From a checkpoint of a small image diffusion model: 3.86M parameters, 50862 training examples.
Rows from block 7 of a small image diffusion model, named by matrix and row number. Rows with one number belong to one channel. Each number is 128 + 24 x the weight over its row's rms, rounded and kept within 0 to 255. All counts start at 0. Numbers have three digits each.
After each channel's rows are labels from the 100 images, of 14976 (inputs lightly noised), where the channel reaches its highest value: "responds to" is what is common among them. Only what is clearly more common there than usual is listed. The data: photos with spoken descriptions (Open Images, Localized Narratives).
# convs0: first 3x3 conv (model.mid.2.convs.0.weight, 128x128x3x3, each kernel summed), inputs 0-127
# convs1: second 3x3 conv (model.mid.2.convs.1.weight, 128x128x3x3, transposed, each kernel summed), outputs 0-127

convs0.51:145152130106111145135121108109123123123144138159131118076139103149167096157115116116092124133156133104143142135200108149154126091122085154104135135103099108100122153104138131143107113113118095148160119130105133096080116116135096121130158095184123118095163080122098104149136109110168109088091113087121119095096121094102139138106099126131134132141100153089140101108151108121099130079147
convs1.51:124105110089126126128135112154123152155182169116111155136118141120121130115079112116109136102142109124141123151089120111107133122143092121084151119127107095130099154108095112110142156146106099103117094135128137077134122150120158126120145083127149122092087151139083131114093148118114105092140144136133114143107104134161085139180113104093078142134118133120159108133130128162117192163065
responds to: text has "dark"

convs0.97:134145126124117133139133128083132120094128144107150142084157114145150149063155118089092129128148135099101141141128136172160108117155102129113172083093121153135112122100162144107131140087154089145140147127139104134108167136143117087119146099132098114102159092104096117156109117117150112096103133092112107114117119125108105129118067130126154158146114141132150082154131056148102133104119
convs1.97:131098113121133044115119105164162127135142134153134173141133107143114157154115128120125129154126134137135133129096148134075156175134115136135101136119129137150158135121097095098134129150103131145130153129121121096144113151089157111113161157131131140140113102156079130097157121146111140147093156118174074120104163122152119113150141056122103130140126117176181163111137146137144159124097
responds to: text has "text"

convs0.47:129162181147151143130143140139074136119146142133148127155191096086134134125140121142149133120094116140122149130194135126138102134109135090129152109140130117145137120118128094154108125143145158148121133172152117129122135085133089134142147159097141070142131152093169121100162146143140145142133108131055153112123115087106146136119141131157134126089149123141122160129153089141114059158127
convs1.47:129121077143100155115138113098177147141097067135142105094116144154128148143159089146120131153137110124122131113103106162093153140136161125104124105156151141149092138143131121094139128090152107131121161146124085078106101160108145171146151103164135153114113117131105166140128102110110094115123117110132093141111146161131130124164072132128063119116133146157097117109079117147163133123138
responds to: text has "sky"

convs0.112:158163130094090113098134111100144073132107100173120114123147122129115132110097119109110120134104132122164111125116126084140158105129106163122126095096148097131137129105154107102080116098128125099124122117139092112116107062116133083117144123056169088124131141134106137147084102105146144142136119069150115129104111128123093092107123104101126124089126096142103130115151145133117079137119
convs1.112:167125144118125115133129146140163131141119119115122170128111125146118128165173121109120132159097133119115101186160123121097144166140126144145108139134164144145167133116122123120109142124105107133137120160084126102117110154149098132116154100137132131070135112090046112133150105145150150115122116143116109064185074151137136133140096122177123138136090159139138131122157159115146088091143
responds to: text has "trees"

convs0.88:106066098133149140141164146145091108095113120095152169097085131115071148123138112131127096105132139118122155115138116125136148104103141125108090163136132124112094130122150158139097141151151136131134121110148087117136126101162111099141115109129124131121121128093139142124133109141118127137114125138050101150121094056136156141113103114122121141093130108170132081106114092128156059130162
convs1.88:120128097129171124106143147130154169119113138135131109136129149119080122133143119119137164138090129117175108155112142123163154125153094123156139159129165096172124158196111133093139162187166133141148171165130130100137092138145158142116138119171164136122134135128107110148149121131141165105130160096172089135106142177133112091153107117157135159109120098111130124130146132136157151160100
responds to: text has "sky"; text has "trees"; text has "water"

convs0.38:107094049145097116129138111089189091123098112165118110112103117160132103157100114124108120096088128109137114139122122097097138109103129113149121127093132119114163117119157095088115131090145109150107162125105135080109111100095126111129128117124136151092107143107115137088097089150106136101144123088156133129116111121112071111154112127111101116095137110122123103126129178117152094145107
convs1.38:173131177111124155138133140161083140136117140105091111130146143110108108112147119097139112148114125152130110138179111123147113156134132120145105124161137148143089111132132143084121146138103094108157093162110116142087117085166098181121114096158139097124135112104076100138148088119163133126151102149077117077142092107122117167145121153147118132111091115150130133124179128107142112157157
responds to: text has "grass"

convs0.77:153138088150160129117124151150097120118108114134127090141089151091073141158114138131145102141113124139133155157095143082104124127117130122129111093090149139119137102150132135105126151156116146070117067128086144121106115081115130146117051135076128115114127159170116139116163136192143128119104105104136097133154136090125136107128121112125116124097117099137136126136135158118158107118169
convs1.77:166120142124116136147146131091169126159127107139115108116154113115132151145111107132147170126127143127114118167169176092143148170142116132127140176118142125166124172136148135125143129135169123104182126132121102161148096126130119155156118146140136084132163110114099101159142125156145093131120136073105109133163107212133167134160122116135144133115102128164122148175134171165133120135144
responds to: text has "sky"; text has "trees"; text has "water"; text has "grass"

convs0.57:144201152109121143185141135111099116130159121122175142109102098124110129110150129113153144155118139136124140153171137123149090139117096166147165115138099107119147096103133117155161131122104122108145181143165145135078116120159141092140166140106067125137147120108124156172120116088148122156133127118122149120154112098117097140122138140118136158146111147139105108144137052140110154153123
convs1.57:144082128127118115102122100109141170141152121160121081105143159139123154117148146131120098134136131107162146132133112183107166133098148135093090122093150120137098080137119134069134141105121115137139126136095082073139128120130116170142136063160181137102134130120108149133182119125100166086137122124086131130099109135133149132134099117133107131132115133149126157079086127126127112156145
responds to: text has "sky"; text has "trees"; text has "buildings"

convs0.14:113089136092135122108075104121102089142158132083117120116148105075117118129131117145104118126156128120088131118123083106100079088089110115160117129089137150121111097150071123104093110161141106112146103113123106100102141110131111119128094109137099086146140110137113101119167110171133109116105128154112145134098135138123122133115104124146143100074139112107103109095105140111150067099098
convs1.14:111148183099120162165098070178118104122151128124122120160099076143152129088117127118173146160120142148139103115117114136134154116107154160154107071123140131098131101152140090128153117121105180122142140164143116111129122121130101137152151155127124102148122139125155149100129144145119156149128139144121172148123129115133171156113158110133131118132092129178078172107066115125118112139131
responds to: text has "dark"; text has "holding"; text has "guitar"; text has "playing"

convs0.54:139167171137168134151154158187068127115135159142101152113144141141124143123142132152135170167162142131119121127144111160139095130107146168129147170163127133147156119143131154119122129155165147145165160141139153132126155175139130099159145153157098096154139108123136160121173134152146121164159125147159130139123135181158159169136131138145150164106143138151139145088119091124092104140127
convs1.54:131103122115120154120127163075153089115145114123133093153116106122115098112156121125108120116109142120123134114128102136140160142157169111104109076095165141154087164142151160126166130150151106123151105100130079133140117104154117159151147103092164160143142143140152139154165109107117112129172169132123114127139143135114164145124195132125130118129117093137109151113043114156165128121120
responds to: text has "sky"; text has "trees"; text has "grass"

convs0.41:104126097121119140147135121121088108125201125093123145121118106105076105102137102092115135110161128107090101140103121139130104121104137106136138134108139108115100134172095133120133115167133125077166105149117093099114121124179117104153173128122107079135115109160116125163136090116129095120118155166139119125104137126119128155138105124137132174150133098108081103123100076126169098105088
convs1.41:107148165117137173143110069155090120136143127117122097165118072121164120102116147112172144172131134168137137092121129141154142122107139165130120090108122151115113110153143102133127112126114155119172137134132094082141136117116114128154134122151130112149130157137159151132127115151137144142148136170129201123082136122130193148140154109155131109138101117126080174083087121140128115138133
responds to: text has "dark"