config = dict(
    objective='v',
    activation='gelu',
    scale_shift_norm=False,
    upsampling='pixel_shuffle',
    init='torch_default',
    lr=0.0022,
    precondition_frequency=10,
    adamw_lr_other_params=0.0012,
    cautious_weight_decay=True,
    batch_size=192,
    weight_decay=0.1,
)
Rows from block 5 of a small image diffusion model, named by matrix and row number. Rows with one number belong to one channel. Each number is 128 + 24 x the weight over its row's rms, rounded and kept within 0 to 255. All counts start at 0. After the name is the row's rms in percent of the matrix's.
After each channel's rows are labels from the 100 images, of 14976 (inputs lightly noised), where the channel reaches its highest value: "colour at peak" is the nearest of a few named colours to the mean colour under the peak. Only what is clearly more common there than usual is listed. The data: photos with spoken descriptions (Open Images, Localized Narratives). In brackets: how many of the 100, against the usual share in percent.
# convs0: first 3x3 conv (model.mid.0.convs.0.weight, 128x128x3x3, each kernel summed), inputs 0-42
# convs1: second 3x3 conv (model.mid.0.convs.1.weight, 128x128x3x3, transposed, each kernel summed), outputs 0-42

convs0.49 101 [150 154 187  77 110 144 148 136 152 133 175 127 132 142 126 152 112 115  85  79 117 151 180 157 191 142 126 134 158 150  98 125 153 102 155 154 128 146 141  98 132 133 133]
convs1.49 072 [124 125 115 178 132 124 122  85 147  89 120 144 190 111 100 116 122 131 135 139  98 112 150 153 131 120 109 135  98 161 138 143 140 107 102 154 113 161 138 121 121  95 115]
colour at peak: black (39 vs 13.7)

convs0.119 074 [187 161 183 132 127 113 127 157 174 158 154 163 143 151 126 156 133 149 137 137  98 138 132 160 133 152 156  95 150 184 142 138 158 109 156 143 176 133 124 114 145 134 140]
convs1.119 080 [111 135 107 155 132 100 104  84 145 104 151 132 156  95 125 109 142 125 119 149 122 138 108 135 136 141 112 109 118 110 142 117 133 122  98 145  86 140 140 114  96 104 117]
colour at peak: black (49 vs 13.7)

convs0.15 085 [157 175 208 148 161 148 147 148 131 151  94 152 183 144 133 170 124 105 144 139 132 129 106 129 135  94 147 124 149  58 138 116 131 160 132 119 112 113 148 115 151 117 128]
convs1.15 077 [164 114  80 159 133 108 125 122 142 102 190 102 141 114 158 111 129 107 119 144 139 132 140 115 155 129  71 112 139 118 102 114 112 104 123 127 100 152 129 143  83  81 143]
colour at peak: black (58 vs 13.7)

convs0.65 173 [111 148 116 107 124 133 114 153 147 101 162 152  88  87 110 103 129 114  89 115 105 134 123 148 118 133  72 114 139 169  88  93 113 102 127 122 133 127 118  84 115 138 114]
convs1.65 236 [142  95 120 139 113 121 110 129 133 150 118 130 114 112 102 124 122 147  89 143 146 101  96 106 128 164 134 125  97 111 134 104 135 110 121  98 181 138 100 124 135 106 108]
colour at peak: pink (44 vs 9.3)

convs0.93 124 [133 138  85 124 109 139 145 121  98 154 154 113  85 110  92 117 134  96  94  98  96 126 133  99 108 107  89 103  99 107  81 103 129  89  77 121 159 129 113 124 139 131 101]
convs1.93 134 [212 132 185 110 147 130 145 139 112 164 122 153 120 117 152 114 144 139  93  87 143 150 126 142 152  89 171 117 112 126 166 133 131 169 143  88 163 133 140 143 192 133 131]
colour at peak: black (76 vs 13.7)

convs0.108 151 [136 185 205 131 115 114  99 112 134 135 100 113 151 128 129  90 150 143 116 139 100 123 138 182  80 133 125 144 121 117 131 129 114 120 140 129 130 132  95 155 113 130 111]
convs1.108 143 [138 116 163 118 149 105 171 141 161 114 163 110 152 106 131 139 155 189 123  83 117 115 159 104 116 183 123  92 106 140 137 131 143 101 117 179 136 100 166 125 146  95 160]
colour at peak: blue (43 vs 0.7); cyan (34 vs 1.1)

convs0.66 102 [122  80 158 124 133 124 127 130 127 142  99 122 170 127 138 120 145 135 183 116 154  96 119 109 170 171 121 143 145 132 143 114 131 157 100 118 127  95 114 132 113 114 127]
convs1.66 092 [ 91 131  59 135 108 102 128 130 152 109 116 123 119 125 130 151 119 133 115 151 126 133 116 145 142 109 153 119 100  77 127 115 115 104 121 163 124 144 155 135 110 144 121]
colour at peak: grey (61 vs 35.1)

convs0.45 085 [137 151 146 140 133 123 167 145 150 136 130 105 126 149 157 119 143 120 114 155 142 175 145 119 108 139 134 153 150 167 180 119 109 130 114 147 139 117  92  91 141 129 146]
convs1.45 107 [136 128 122 119 152  94  90 105 141 110 106 142 169 145 123 161 152 126 135 152 131 128 124 109 123 137 132 137 102 132 101 119 135 123 166 120 185 106 142 114 143 121 143]
colour at peak: pink (30 vs 9.3)

convs0.11 083 [116 136 140 139 139 140 122 140 140 159  78 152 131 181 126 134  90 135 145 161 102 157 139 121 111 139 129 111 139 137 109 118 119 155 153 118 100 106 129 154 104 136 133]
convs1.11 057 [180 137  75 173 142 121 119  99 154  86 181 122 154  91 118 139 130 100 135 154 154 109 123  99 129 118  90 133 109 103 149 130 126 111  95 111 103 115 155 139 135  85 127]
colour at peak: cyan (27 vs 1.1)

convs0.18 084 [128 130 116 133 152 107 141 155 135 200 128 114  91 112 105  93 112 156 152 131 131 131 105 128 147 130 118 111 138 106 141 115 100 178  96 114  72  92 138 101 124 129 174]
convs1.18 108 [117 117 106  94 113 116 136 111 127  87 129 151 166 177 127 136 162 125  98 134 101 148 105 101 131 142 105 137 115 120 134 113 131  73 122 148 181 121 169 148  99 120 108]
colour at peak: white (41 vs 6.2)

convs0.33 137 [103 109  93 110  98 139 105 109 113 123 103 119  99 115 117 142 117  97  98 124  82 124 104 121 126 105  94 116 125 123 108 108 136  98 101 119  89 131 107 113 125 120 110]
convs1.33 101 [133 128  89 141  88  99 109 166 142 153 142 131 127 155 110 122  98 113 213 128 104 121 104 113  89 156 125 114 169 156 122 135 102  84 118 125 175 141 117 161 147 134 151]
colour at peak: white (93 vs 6.2)

convs0.7 117 [113 133 144 119 155 130 128 142 168 184  98 152 113 102 130 118 135 124 151 119 115 156 136 151 182 153 119 138 162 180 117 125 153 155 136  93 144 138 122 113 143 125 135]
convs1.7 075 [151  99  91 140 163 118 101 118 154  82 185 128 166 121 112 126 127 122 164 134 140 124 143 111 139 102 123 140 111 113 134 123 112 115 111 159  97 138 143 120  99 102 145]
colour at peak: white (27 vs 6.2)

convs0.44 083 [150 149 142 132 126 150 113 124 137 152  84  85 153 131 143 136 130 150 120 135 106 147 193 142 108 119 139 110 130  92 116 131 129 132 106 162 122 157 138  98 128 165 139]
convs1.44 094 [151 137 159 153 134 104 131  95 106 158 160 168 164 110 112 137 178  76  69 154 178 140 143 139 122  90  87 138 123 123 121 128 142 122 136 105 153 119  65 131 111 112  87]
colour at peak: black (51 vs 13.7)

convs0.115 058 [170 180 137 147 153 134 147 137 147 132  85 133 109 126 122 104 116 103 133 151 125 149 207 132  76  99 153 144 139 102 150 115 129 127 108 102 113 109 132 137 165 126 147]
convs1.115 053 [111 128 119 181  79 101 135  90 157 117 146 104 152 110 117 120 153 129 131 144 156 125  92 118 162 133 127 134 110 126 140 102 148  82 131 121 135 121 137 131 109 130 121]
colour at peak: black (58 vs 13.7)

convs0.52 098 [102  64 124 135  98  96 117 127  98 126  83  90 108 131 113 103 129 132 111 124  74 101 115 123 151 117  75 118 101 130 112 112 116 110  87 105  96 133 122 128  99 128 106]
convs1.52 137 [124 133 107 104 140 115 125 102 128 147 123 172 150 153  98 116 150 133 142 137 126 156  98 115 141 141 141 134 119 150 149 152 138 154 128 100 108 157 127 111 146 130 109]
colour at peak: white (38 vs 6.2)