A small image diffusion model, trained from scratch.
Model: 3.86M parameters, 32-pixel images, arch unet, norm groupnorm, activation gelu, widths [64, 128, 128].
Training: soap at rate 0.0022, 11500 steps, batches of 192.
Data: trained on photos with spoken descriptions (Open Images, Localized Narratives), 50862 training examples, 43.4 epochs.
Rows from block 3 of a small image diffusion model, named by matrix and row number. Rows with one number belong to one channel. Each number is 128 + 32 x the weight over its row's rms, rounded and kept within 0 to 255. All counts start at 0.
After each channel's rows are labels from the 100 images, of 14976 (inputs lightly noised), where the channel reaches its highest value: "top examples" is what is common among them; "patch colour" is the nearest of a few named colours to the mean colour under the peak. Only what is clearly more common there than usual is listed. The data: photos with spoken descriptions (Open Images, Localized Narratives).
# convs0: first 3x3 conv (model.enc.1.1.convs.0.weight, 128x128x3x3, each kernel summed), inputs 0-127
# convs1: second 3x3 conv (model.enc.1.1.convs.1.weight, 128x128x3x3, transposed, each kernel summed), outputs 0-127

convs0.63 [172 171  72 138 123 100 146 105  89 173 159  95  79  53 148 100 107 103  99 133 129 187 176 152 119 110  99  98  76 147 149  96 132 117 100 129 151 112 107  65 123 147 102 142 115  91 138 122 140  70 103  76 122 188 112 111 153 142 177 125 107 131  77  70 157 131 164  96 153 126 100  40 106 108 102 163 121 166 141 115  63 111 101 136  56 117 134 185 132 110 144 143 156  92 150  94 134 120 131 118 113 109 150 141 123 122 131 103 155 101 186 105 120 137 111 120 114 141 113 107 118  32 134  98 146 123  42 110]
convs1.63 [150 115 128  81  91 124 144 107 125  88  96 198 114 136 133 156 103 144 122 116 149  68  83 135 144 116 153 115  92 102  81 151  80 159 130 144  85  94 113 143 158 155 144 152 154 163 153  88 155  80 118  92  73  77 104 116 197 125 133 178 100 162 139 180 107 177  98 119 219 135 149 162 119 137  83  79 127  29  97 123  39 153 111 146 129 143 160 102 155 122 121 105 124 179  86 166 132 127 123 154 129 148 149 168 113 134 124 119  84 148 128 148 128 109  79 159 209 138 138 132 124 127 121 138 115 136 108  71]
top examples: text has "water"
patch colour: grey

convs0.10 [114 158 111  49  77  90 127 102 161 103 127 139 156  87  96 126 128 100 100 129 108   8 126 103 135  66 136 141 177 144 141 166  83 160  92 136 134  97 182 101 150 113 105 122 137  76  82 116 144 123 120 143 135 130 123 173 127 121 114 154  95  92  92  84 123 155 159 163 154 110 119   0 152 118 105 139  95  59 121  77  94 106 155 144 152  89 127 121 150 144 125 141 104 126 164  98 114 136 129  98 132 122 121 114  96 132 112 127 102 127 168 153 117  99 126 103  96 108  78 103  77  55 144 153 112 111 161 164]
convs1.10 [ 99 117 106 141 166 127 134 195 105  70 137  69 117 150  99 112 116 158  75 145  98 200 124 132 126 138 133 110 122 103 127 156  78 149  95 145 198 164  92 157  96 138 133 120 101 142 164 155 101 131 127 134 112  99 157 172 132 144 159 119 146 149 155 153 169  86 136  75  65 139 113 171  67 159 136 183 185 119 118 171  95 211 114 125 115 145 109 104 114 139 135 161 140 132 121 130 124 135 135 150 121 112 147  81 137 179 118 131 160  66 110 130 121  71 125 172  69 126 173  85 158 126 124 210 144 202 180 151]
top examples: text has "sky"
patch colour: black

convs0.53 [120 116 175 144 161 103 137 114 173 128 128 143 165 171 113  79 111 111 190 117 109 150  84 119  65   4 111 178 144 140 126 149 154 223  86 121  99 112 145 148 128 130 129 175 125 220 110 132 134 122 164 116 109  60 136 102 171 109  89 158 157 111 144  90 115 107 134 144 117 140 122 134 119 134 118 111 102 103 124 102 146 156 102 104 152 111 142 118 166 178 113 121  82 127 107 148  93 129 158 101 125 140 117 110 148 177 136  77 167 167  59 134  87 136 140  75 120  87 104 168 153 157 109  68  85 122  86 115]
convs1.53 [106 136 125 146  71 163 118 143 104  82 130 188 121 182  92 167 159  89 131 160 124 112 139 130 155 189 152 115 147 159 116 163 138 104 131 152 119  56 150 183 133 148 127 148 146 108 182 125 124 162  99 119 104 133 179 156  74 157 123 118 146 152  93 142 156 130 122  89 104 109 141 131 115 133  98 160 116 122  76 101 150 104 110 122 117 108 135 147 108 113 136 106 109 119 124 213 116 149 150 114 128 147 163 125 126 157 160 162  76 168  74 149 159 158  41 105  59  90 194 102 163 105  22  63 109 172 122 121]
top examples: text has "holding"
patch colour: black

convs0.8 [100 104 125 114 101 129 141 123 118  80 255 128 102  30  85 120 123 118 141 156 141  41 150 131 123 103 180 133 111 120 128 155 124 128 151 133 118 107 230 132 150 126  96 114 131 130 128 125 126 141 128 146 134 152  85 124 106 140  95 127 130  98 104 123 126 155 135 113 138 132 126 106  29 116 118 205 108 109 137 122 141 121 149 152 125 104 169 190 147 107 121 104 114 141 106 123 122 139 138 119 130  99 122 125 121 111 117 114 156 112 136 142 121 114 105 103  84  94 112 166 126 209 140 210 154 115 158 152]
convs1.8 [ 87  86 115 113 112 104 107 158 106  72 171 114  89 153 123 145 119 159 124 156  96 179  86 113  94 126 151 133 113  80 112  99 124 149  47 136 170 128  96 150 101 125 111 116 105 131  98 124 122 144 122 120 105  85 157 152 151  88 114 132 161 143 146 169 173  76 157  78 125 151 116 147  19 136  89 155 116 149 129 136 145 145 128 145 142 130 164 126 157 112 135 153 153 127 183 114 134 113 139 130 117 161 102  96  78 110 145 106 152  69  86 112  68  55 152 224 164 162 156 150 105  87 102 226 127 153 151 119]
top examples: text has "sky"; text has "trees"; text has "road"
patch colour: grey

convs0.29 [119 129 104 168 119 101 113  92  66 124 114  94 142  99  92 129  89 133 100 121 160 109 155 114 118  71 155  35  63 156 148  92 136 114 159 118 110 103 191 108 134  87 104 166  74  92 128  99 136  71  75 114 107 137 112 120 165 123 135 116 101 123 111 138 103 148  94 160 105 103 107 116 139  63 139 138 144 108  73 117 132  85 137 128 104 127 132 107 153 104 115 104 153 102 105 143  87  94 150 120 118  67 149 110 166  95 150 109  48  71 137 124 115  66 166 141 152 103  65  96  89 210 120  76 140  83 181 117]
convs1.29 [151 136  70 103  89 145 172  98  98 165 154 154 119  91  85 176 111 127 130 112 100 131  76 158 147 158 187 157 127 128 126 157  96 167 158 171 139 122 128 141 200 133 127 127  95 147 168 178 139 151 158 108  82 144 140 124 191 125  71 179 146 151 132 107 152 150 153  76 127 131  94 146 108 116  99 171 192 114 112 171 133 139 126 155 127 147 117 141 107 170  59 131 156 183 166 170 137 125  82 116 137 106  92 145 110 124 156 127 185 146 132 163 145 152 141 160 177 162 178 129 134 148 129 148 123 255 133  86]
top examples: text has "sky"
patch colour: white

convs0.105 [136 113 109 166 118  71 139 118  79 113 137  90 158  84 140  83  90 133  91  57 167 100 143 113 104  47 145  81  77 195 174 113 139  83 127 130 121 150 101  95 144  93  98 156 108  40 109  94 145  91  94 131 121  81 153 105 135 136 127 102 123 146 142  83 128 112 161 154 102 100  73  70 163 115 126 140 134 104  82  95 144  96 134 135 106 104 166  77 147 109 120  98 116 151  99 127 105  84 157 110  55  72 134  86 121 125 165  98 112  77 121 126 102  76 159 136 156 122  98  98  78 136 113  66 142 142 157 100]
convs1.105 [169 116  76 110  74 162 162 105 134 147 159 142 156 144  65 165 131 142  97 129 119 121 123 126 139 119 175  68 132 100 107 147  95 162 154 172 121 115 106 173 177 126 116 163 101 128 149 146 161 135 138 152  78 199 152 109 184 126  73 216 137 161 130 126 137 152 132  80 131 120 116 120 140 120 113 172 168 119  89 169 124 131  93 130 190 130  91 165 131 174  39 112 122 154 118 158 129 122 123 120 154 110  98 158 119 128 128 140 127 131 127 158 148 147 166 144 198 180 169 131 135 171 162 140 110 249 120  99]
top examples: text has "sky"; text has "buildings"
patch colour: white