{
  "horizontal_flip": true,
  "residual_init": "scaled_by_depth",
  "eps": 1e-08,
  "precondition_frequency": 10,
  "adamw_lr_other_params": 0.0012,
  "max_grad_norm": 0.5,
  "epochs": 43.4,
  "weight_decay": 0.1,
  "adamw_weight_decay_other_params": 0.05
}
Rows from block 9 of a small image diffusion model, named by matrix and row number. Rows with one number belong to one channel. Each number is 200 + 40 x the weight over its row's rms, rounded and kept within 0 to 999. All counts start at 0.
After each channel's rows are labels from the 100 images, of 14976 (inputs lightly noised), where the channel reaches its highest value: "strongest on" is what is common among them. Only what is clearly more common there than usual is listed. The data: photos with spoken descriptions (Open Images, Localized Narratives).
# convs0: first 3x3 conv (model.decb.0.1.convs.0.weight, 128x128x3x3, each kernel summed), inputs 0-63
# convs1: second 3x3 conv (model.decb.0.1.convs.1.weight, 128x128x3x3, transposed, each kernel summed), outputs 0-63

convs0.125,205,146,153,229,225,205,80,242,216,223,180,162,225,209,191,219,216,263,183,164,202,202,212,178,333,180,182,170,190,198,163,178,283,125,150,231,197,204,156,225,178,200,207,161,173,232,190,247,143,222,235,257,169,201,156,245,179,138,271,171,206,172,208,166
convs1.125,232,148,206,271,209,231,284,125,202,190,179,181,176,253,142,241,228,197,233,222,195,194,207,198,153,149,175,202,182,231,167,222,111,278,251,180,176,172,217,195,323,273,166,204,218,216,204,173,225,145,214,124,230,202,257,222,287,185,215,241,143,199,231,246
strongest on: text has "sky"

convs0.111,208,166,139,209,204,278,119,165,158,222,212,182,183,209,260,250,234,227,192,212,194,188,190,176,169,179,178,209,171,208,148,146,233,140,132,209,282,180,157,202,203,185,191,188,179,161,197,167,180,211,16,240,170,251,247,158,187,198,154,154,176,160,192,170
convs1.111,146,208,184,142,228,135,173,167,167,230,225,240,212,205,194,159,207,107,182,201,182,107,185,193,116,100,150,214,229,140,178,259,195,193,198,194,148,170,254,215,246,254,264,176,152,164,192,233,245,220,193,178,149,185,179,257,219,194,172,207,182,193,245,237
strongest on: text has "trees"; text has "sky"; text has "grass"

convs0.1,211,278,172,208,179,239,189,206,177,167,221,227,192,212,272,186,245,140,240,210,190,290,279,215,210,231,237,211,199,147,147,228,179,187,208,178,198,261,196,186,203,197,138,129,211,131,234,217,261,223,162,132,178,237,198,225,186,232,171,163,204,179,204,203
convs1.1,205,107,201,182,223,252,210,182,226,190,179,203,225,207,238,249,177,225,202,251,197,252,137,149,177,142,149,220,149,241,225,253,200,148,167,182,142,248,145,248,137,117,227,199,180,160,169,95,243,186,236,202,167,194,178,212,230,191,179,190,213,174,243,154
strongest on: text has "wall"; text has "holding"; text has "woman"; text has "man"

convs0.126,172,204,143,95,211,252,74,155,181,249,165,141,194,182,207,232,206,160,166,182,196,221,139,135,239,156,163,183,175,180,144,191,225,116,183,229,257,154,161,204,254,120,203,201,205,176,143,208,172,215,107,215,216,260,162,133,200,167,225,229,211,196,190,201
convs1.126,172,225,181,250,242,211,196,230,233,143,198,226,252,145,214,188,222,230,201,236,219,174,260,263,156,217,261,174,220,163,213,298,226,183,206,119,127,211,183,267,118,233,160,234,230,179,214,218,150,228,205,137,204,180,174,266,169,217,164,188,200,210,218,221
strongest on: text has "sky"

convs0.107,226,139,148,222,192,257,93,160,141,182,173,153,208,192,235,252,224,265,192,153,183,184,174,142,134,193,184,260,225,171,183,159,237,122,161,260,277,178,176,220,215,136,185,196,216,166,171,184,218,208,62,144,197,188,186,219,161,197,168,188,199,183,207,210
convs1.107,165,198,157,149,190,170,148,175,177,195,185,193,180,207,164,155,232,183,223,251,198,204,267,248,150,197,132,109,154,219,238,240,190,242,223,226,124,179,225,211,152,124,191,167,248,183,146,218,178,184,186,191,234,201,252,244,219,152,208,240,200,117,204,165
strongest on: text has "sky"; text has "grass"

convs0.71,223,174,156,209,201,311,206,197,232,342,194,179,205,265,187,213,145,206,191,189,246,221,170,148,184,199,188,219,213,301,173,187,154,179,249,205,164,177,159,227,220,135,267,213,198,160,215,208,228,198,105,206,120,220,256,109,181,192,214,201,207,121,192,200
convs1.71,248,279,243,193,191,175,210,188,152,182,267,209,126,231,177,126,272,237,213,214,183,201,177,248,175,166,207,186,191,187,232,248,233,258,262,224,281,168,306,191,190,224,214,227,219,143,179,218,251,262,145,201,190,137,237,200,270,252,240,247,256,223,190,243
strongest on: text has "sky"; text has "water"

convs0.120,184,215,175,261,216,227,133,282,257,116,161,200,232,219,215,218,142,102,187,169,185,244,178,134,201,181,188,212,181,189,144,143,180,123,235,214,197,178,136,226,212,138,186,237,177,172,174,192,150,184,220,196,178,232,225,263,258,151,241,223,221,232,201,234
convs1.120,151,205,244,226,193,213,230,258,168,251,247,212,175,223,154,214,237,223,222,277,201,175,207,271,225,256,223,170,232,230,152,252,198,200,198,174,184,109,226,269,209,201,196,246,174,180,263,223,183,187,178,144,244,274,183,225,213,244,181,237,176,190,204,184
strongest on: text has "sky"

convs0.67,243,151,155,195,171,260,309,207,195,176,196,190,217,223,151,155,202,209,178,291,249,187,189,199,234,201,218,223,209,177,249,243,185,231,173,204,133,273,204,203,223,89,177,218,196,161,229,200,147,221,224,220,237,222,252,219,201,237,263,163,218,170,173,198
convs1.67,221,122,220,197,262,199,222,278,187,192,187,249,184,130,183,151,188,215,183,208,174,218,178,221,161,178,169,180,192,237,202,214,183,223,297,159,310,200,159,199,196,206,212,195,234,196,217,234,264,230,209,265,128,194,200,207,194,179,143,239,200,177,238,222
strongest on: text has "sky"

convs0.5,191,299,263,209,132,211,102,206,241,297,209,169,231,226,198,276,225,138,211,202,216,224,201,178,229,209,177,222,227,128,164,181,229,163,232,188,184,180,144,188,221,216,223,233,223,184,183,233,259,198,172,223,201,224,166,225,193,203,170,211,222,232,213,204
convs1.5,208,256,148,172,236,158,174,205,157,123,187,147,173,181,220,233,272,223,222,232,225,207,190,157,191,161,192,142,188,218,270,193,252,158,232,198,102,183,176,198,201,232,172,263,248,232,245,239,197,247,211,180,111,169,180,157,158,188,265,198,234,194,185,228
strongest on: text has "grass"; text has "ground"

convs0.7,197,206,234,191,199,194,203,193,234,269,228,224,205,189,245,192,229,233,213,159,218,197,204,184,277,233,224,232,259,166,84,213,220,174,234,228,189,232,166,171,211,240,166,199,220,210,201,211,210,189,118,219,225,232,215,216,217,205,246,200,234,155,243,225
convs1.7,197,238,163,208,181,224,184,225,210,116,281,178,245,245,210,201,179,196,187,244,193,242,214,163,228,165,214,169,108,236,228,215,168,206,244,229,177,201,248,188,136,106,179,258,203,220,212,171,244,203,191,233,187,189,228,133,260,227,217,216,229,176,144,201
strongest on: text has "table"

convs0.62,219,131,184,199,177,139,215,180,186,195,213,249,176,194,234,236,203,183,197,171,169,200,190,147,186,241,215,219,225,229,100,252,189,206,251,205,207,209,253,215,184,165,187,128,196,139,216,221,225,195,144,182,196,250,226,222,230,224,201,194,169,204,202,190
convs1.62,216,142,167,224,196,213,211,214,151,168,254,148,243,186,192,191,131,194,161,210,180,233,156,208,143,150,171,157,157,266,233,224,150,184,273,178,178,237,177,196,148,185,198,227,236,200,213,169,244,264,196,270,224,196,185,130,176,221,88,197,136,200,209,234
strongest on: text has "wall"; text has "man"; text has "wearing"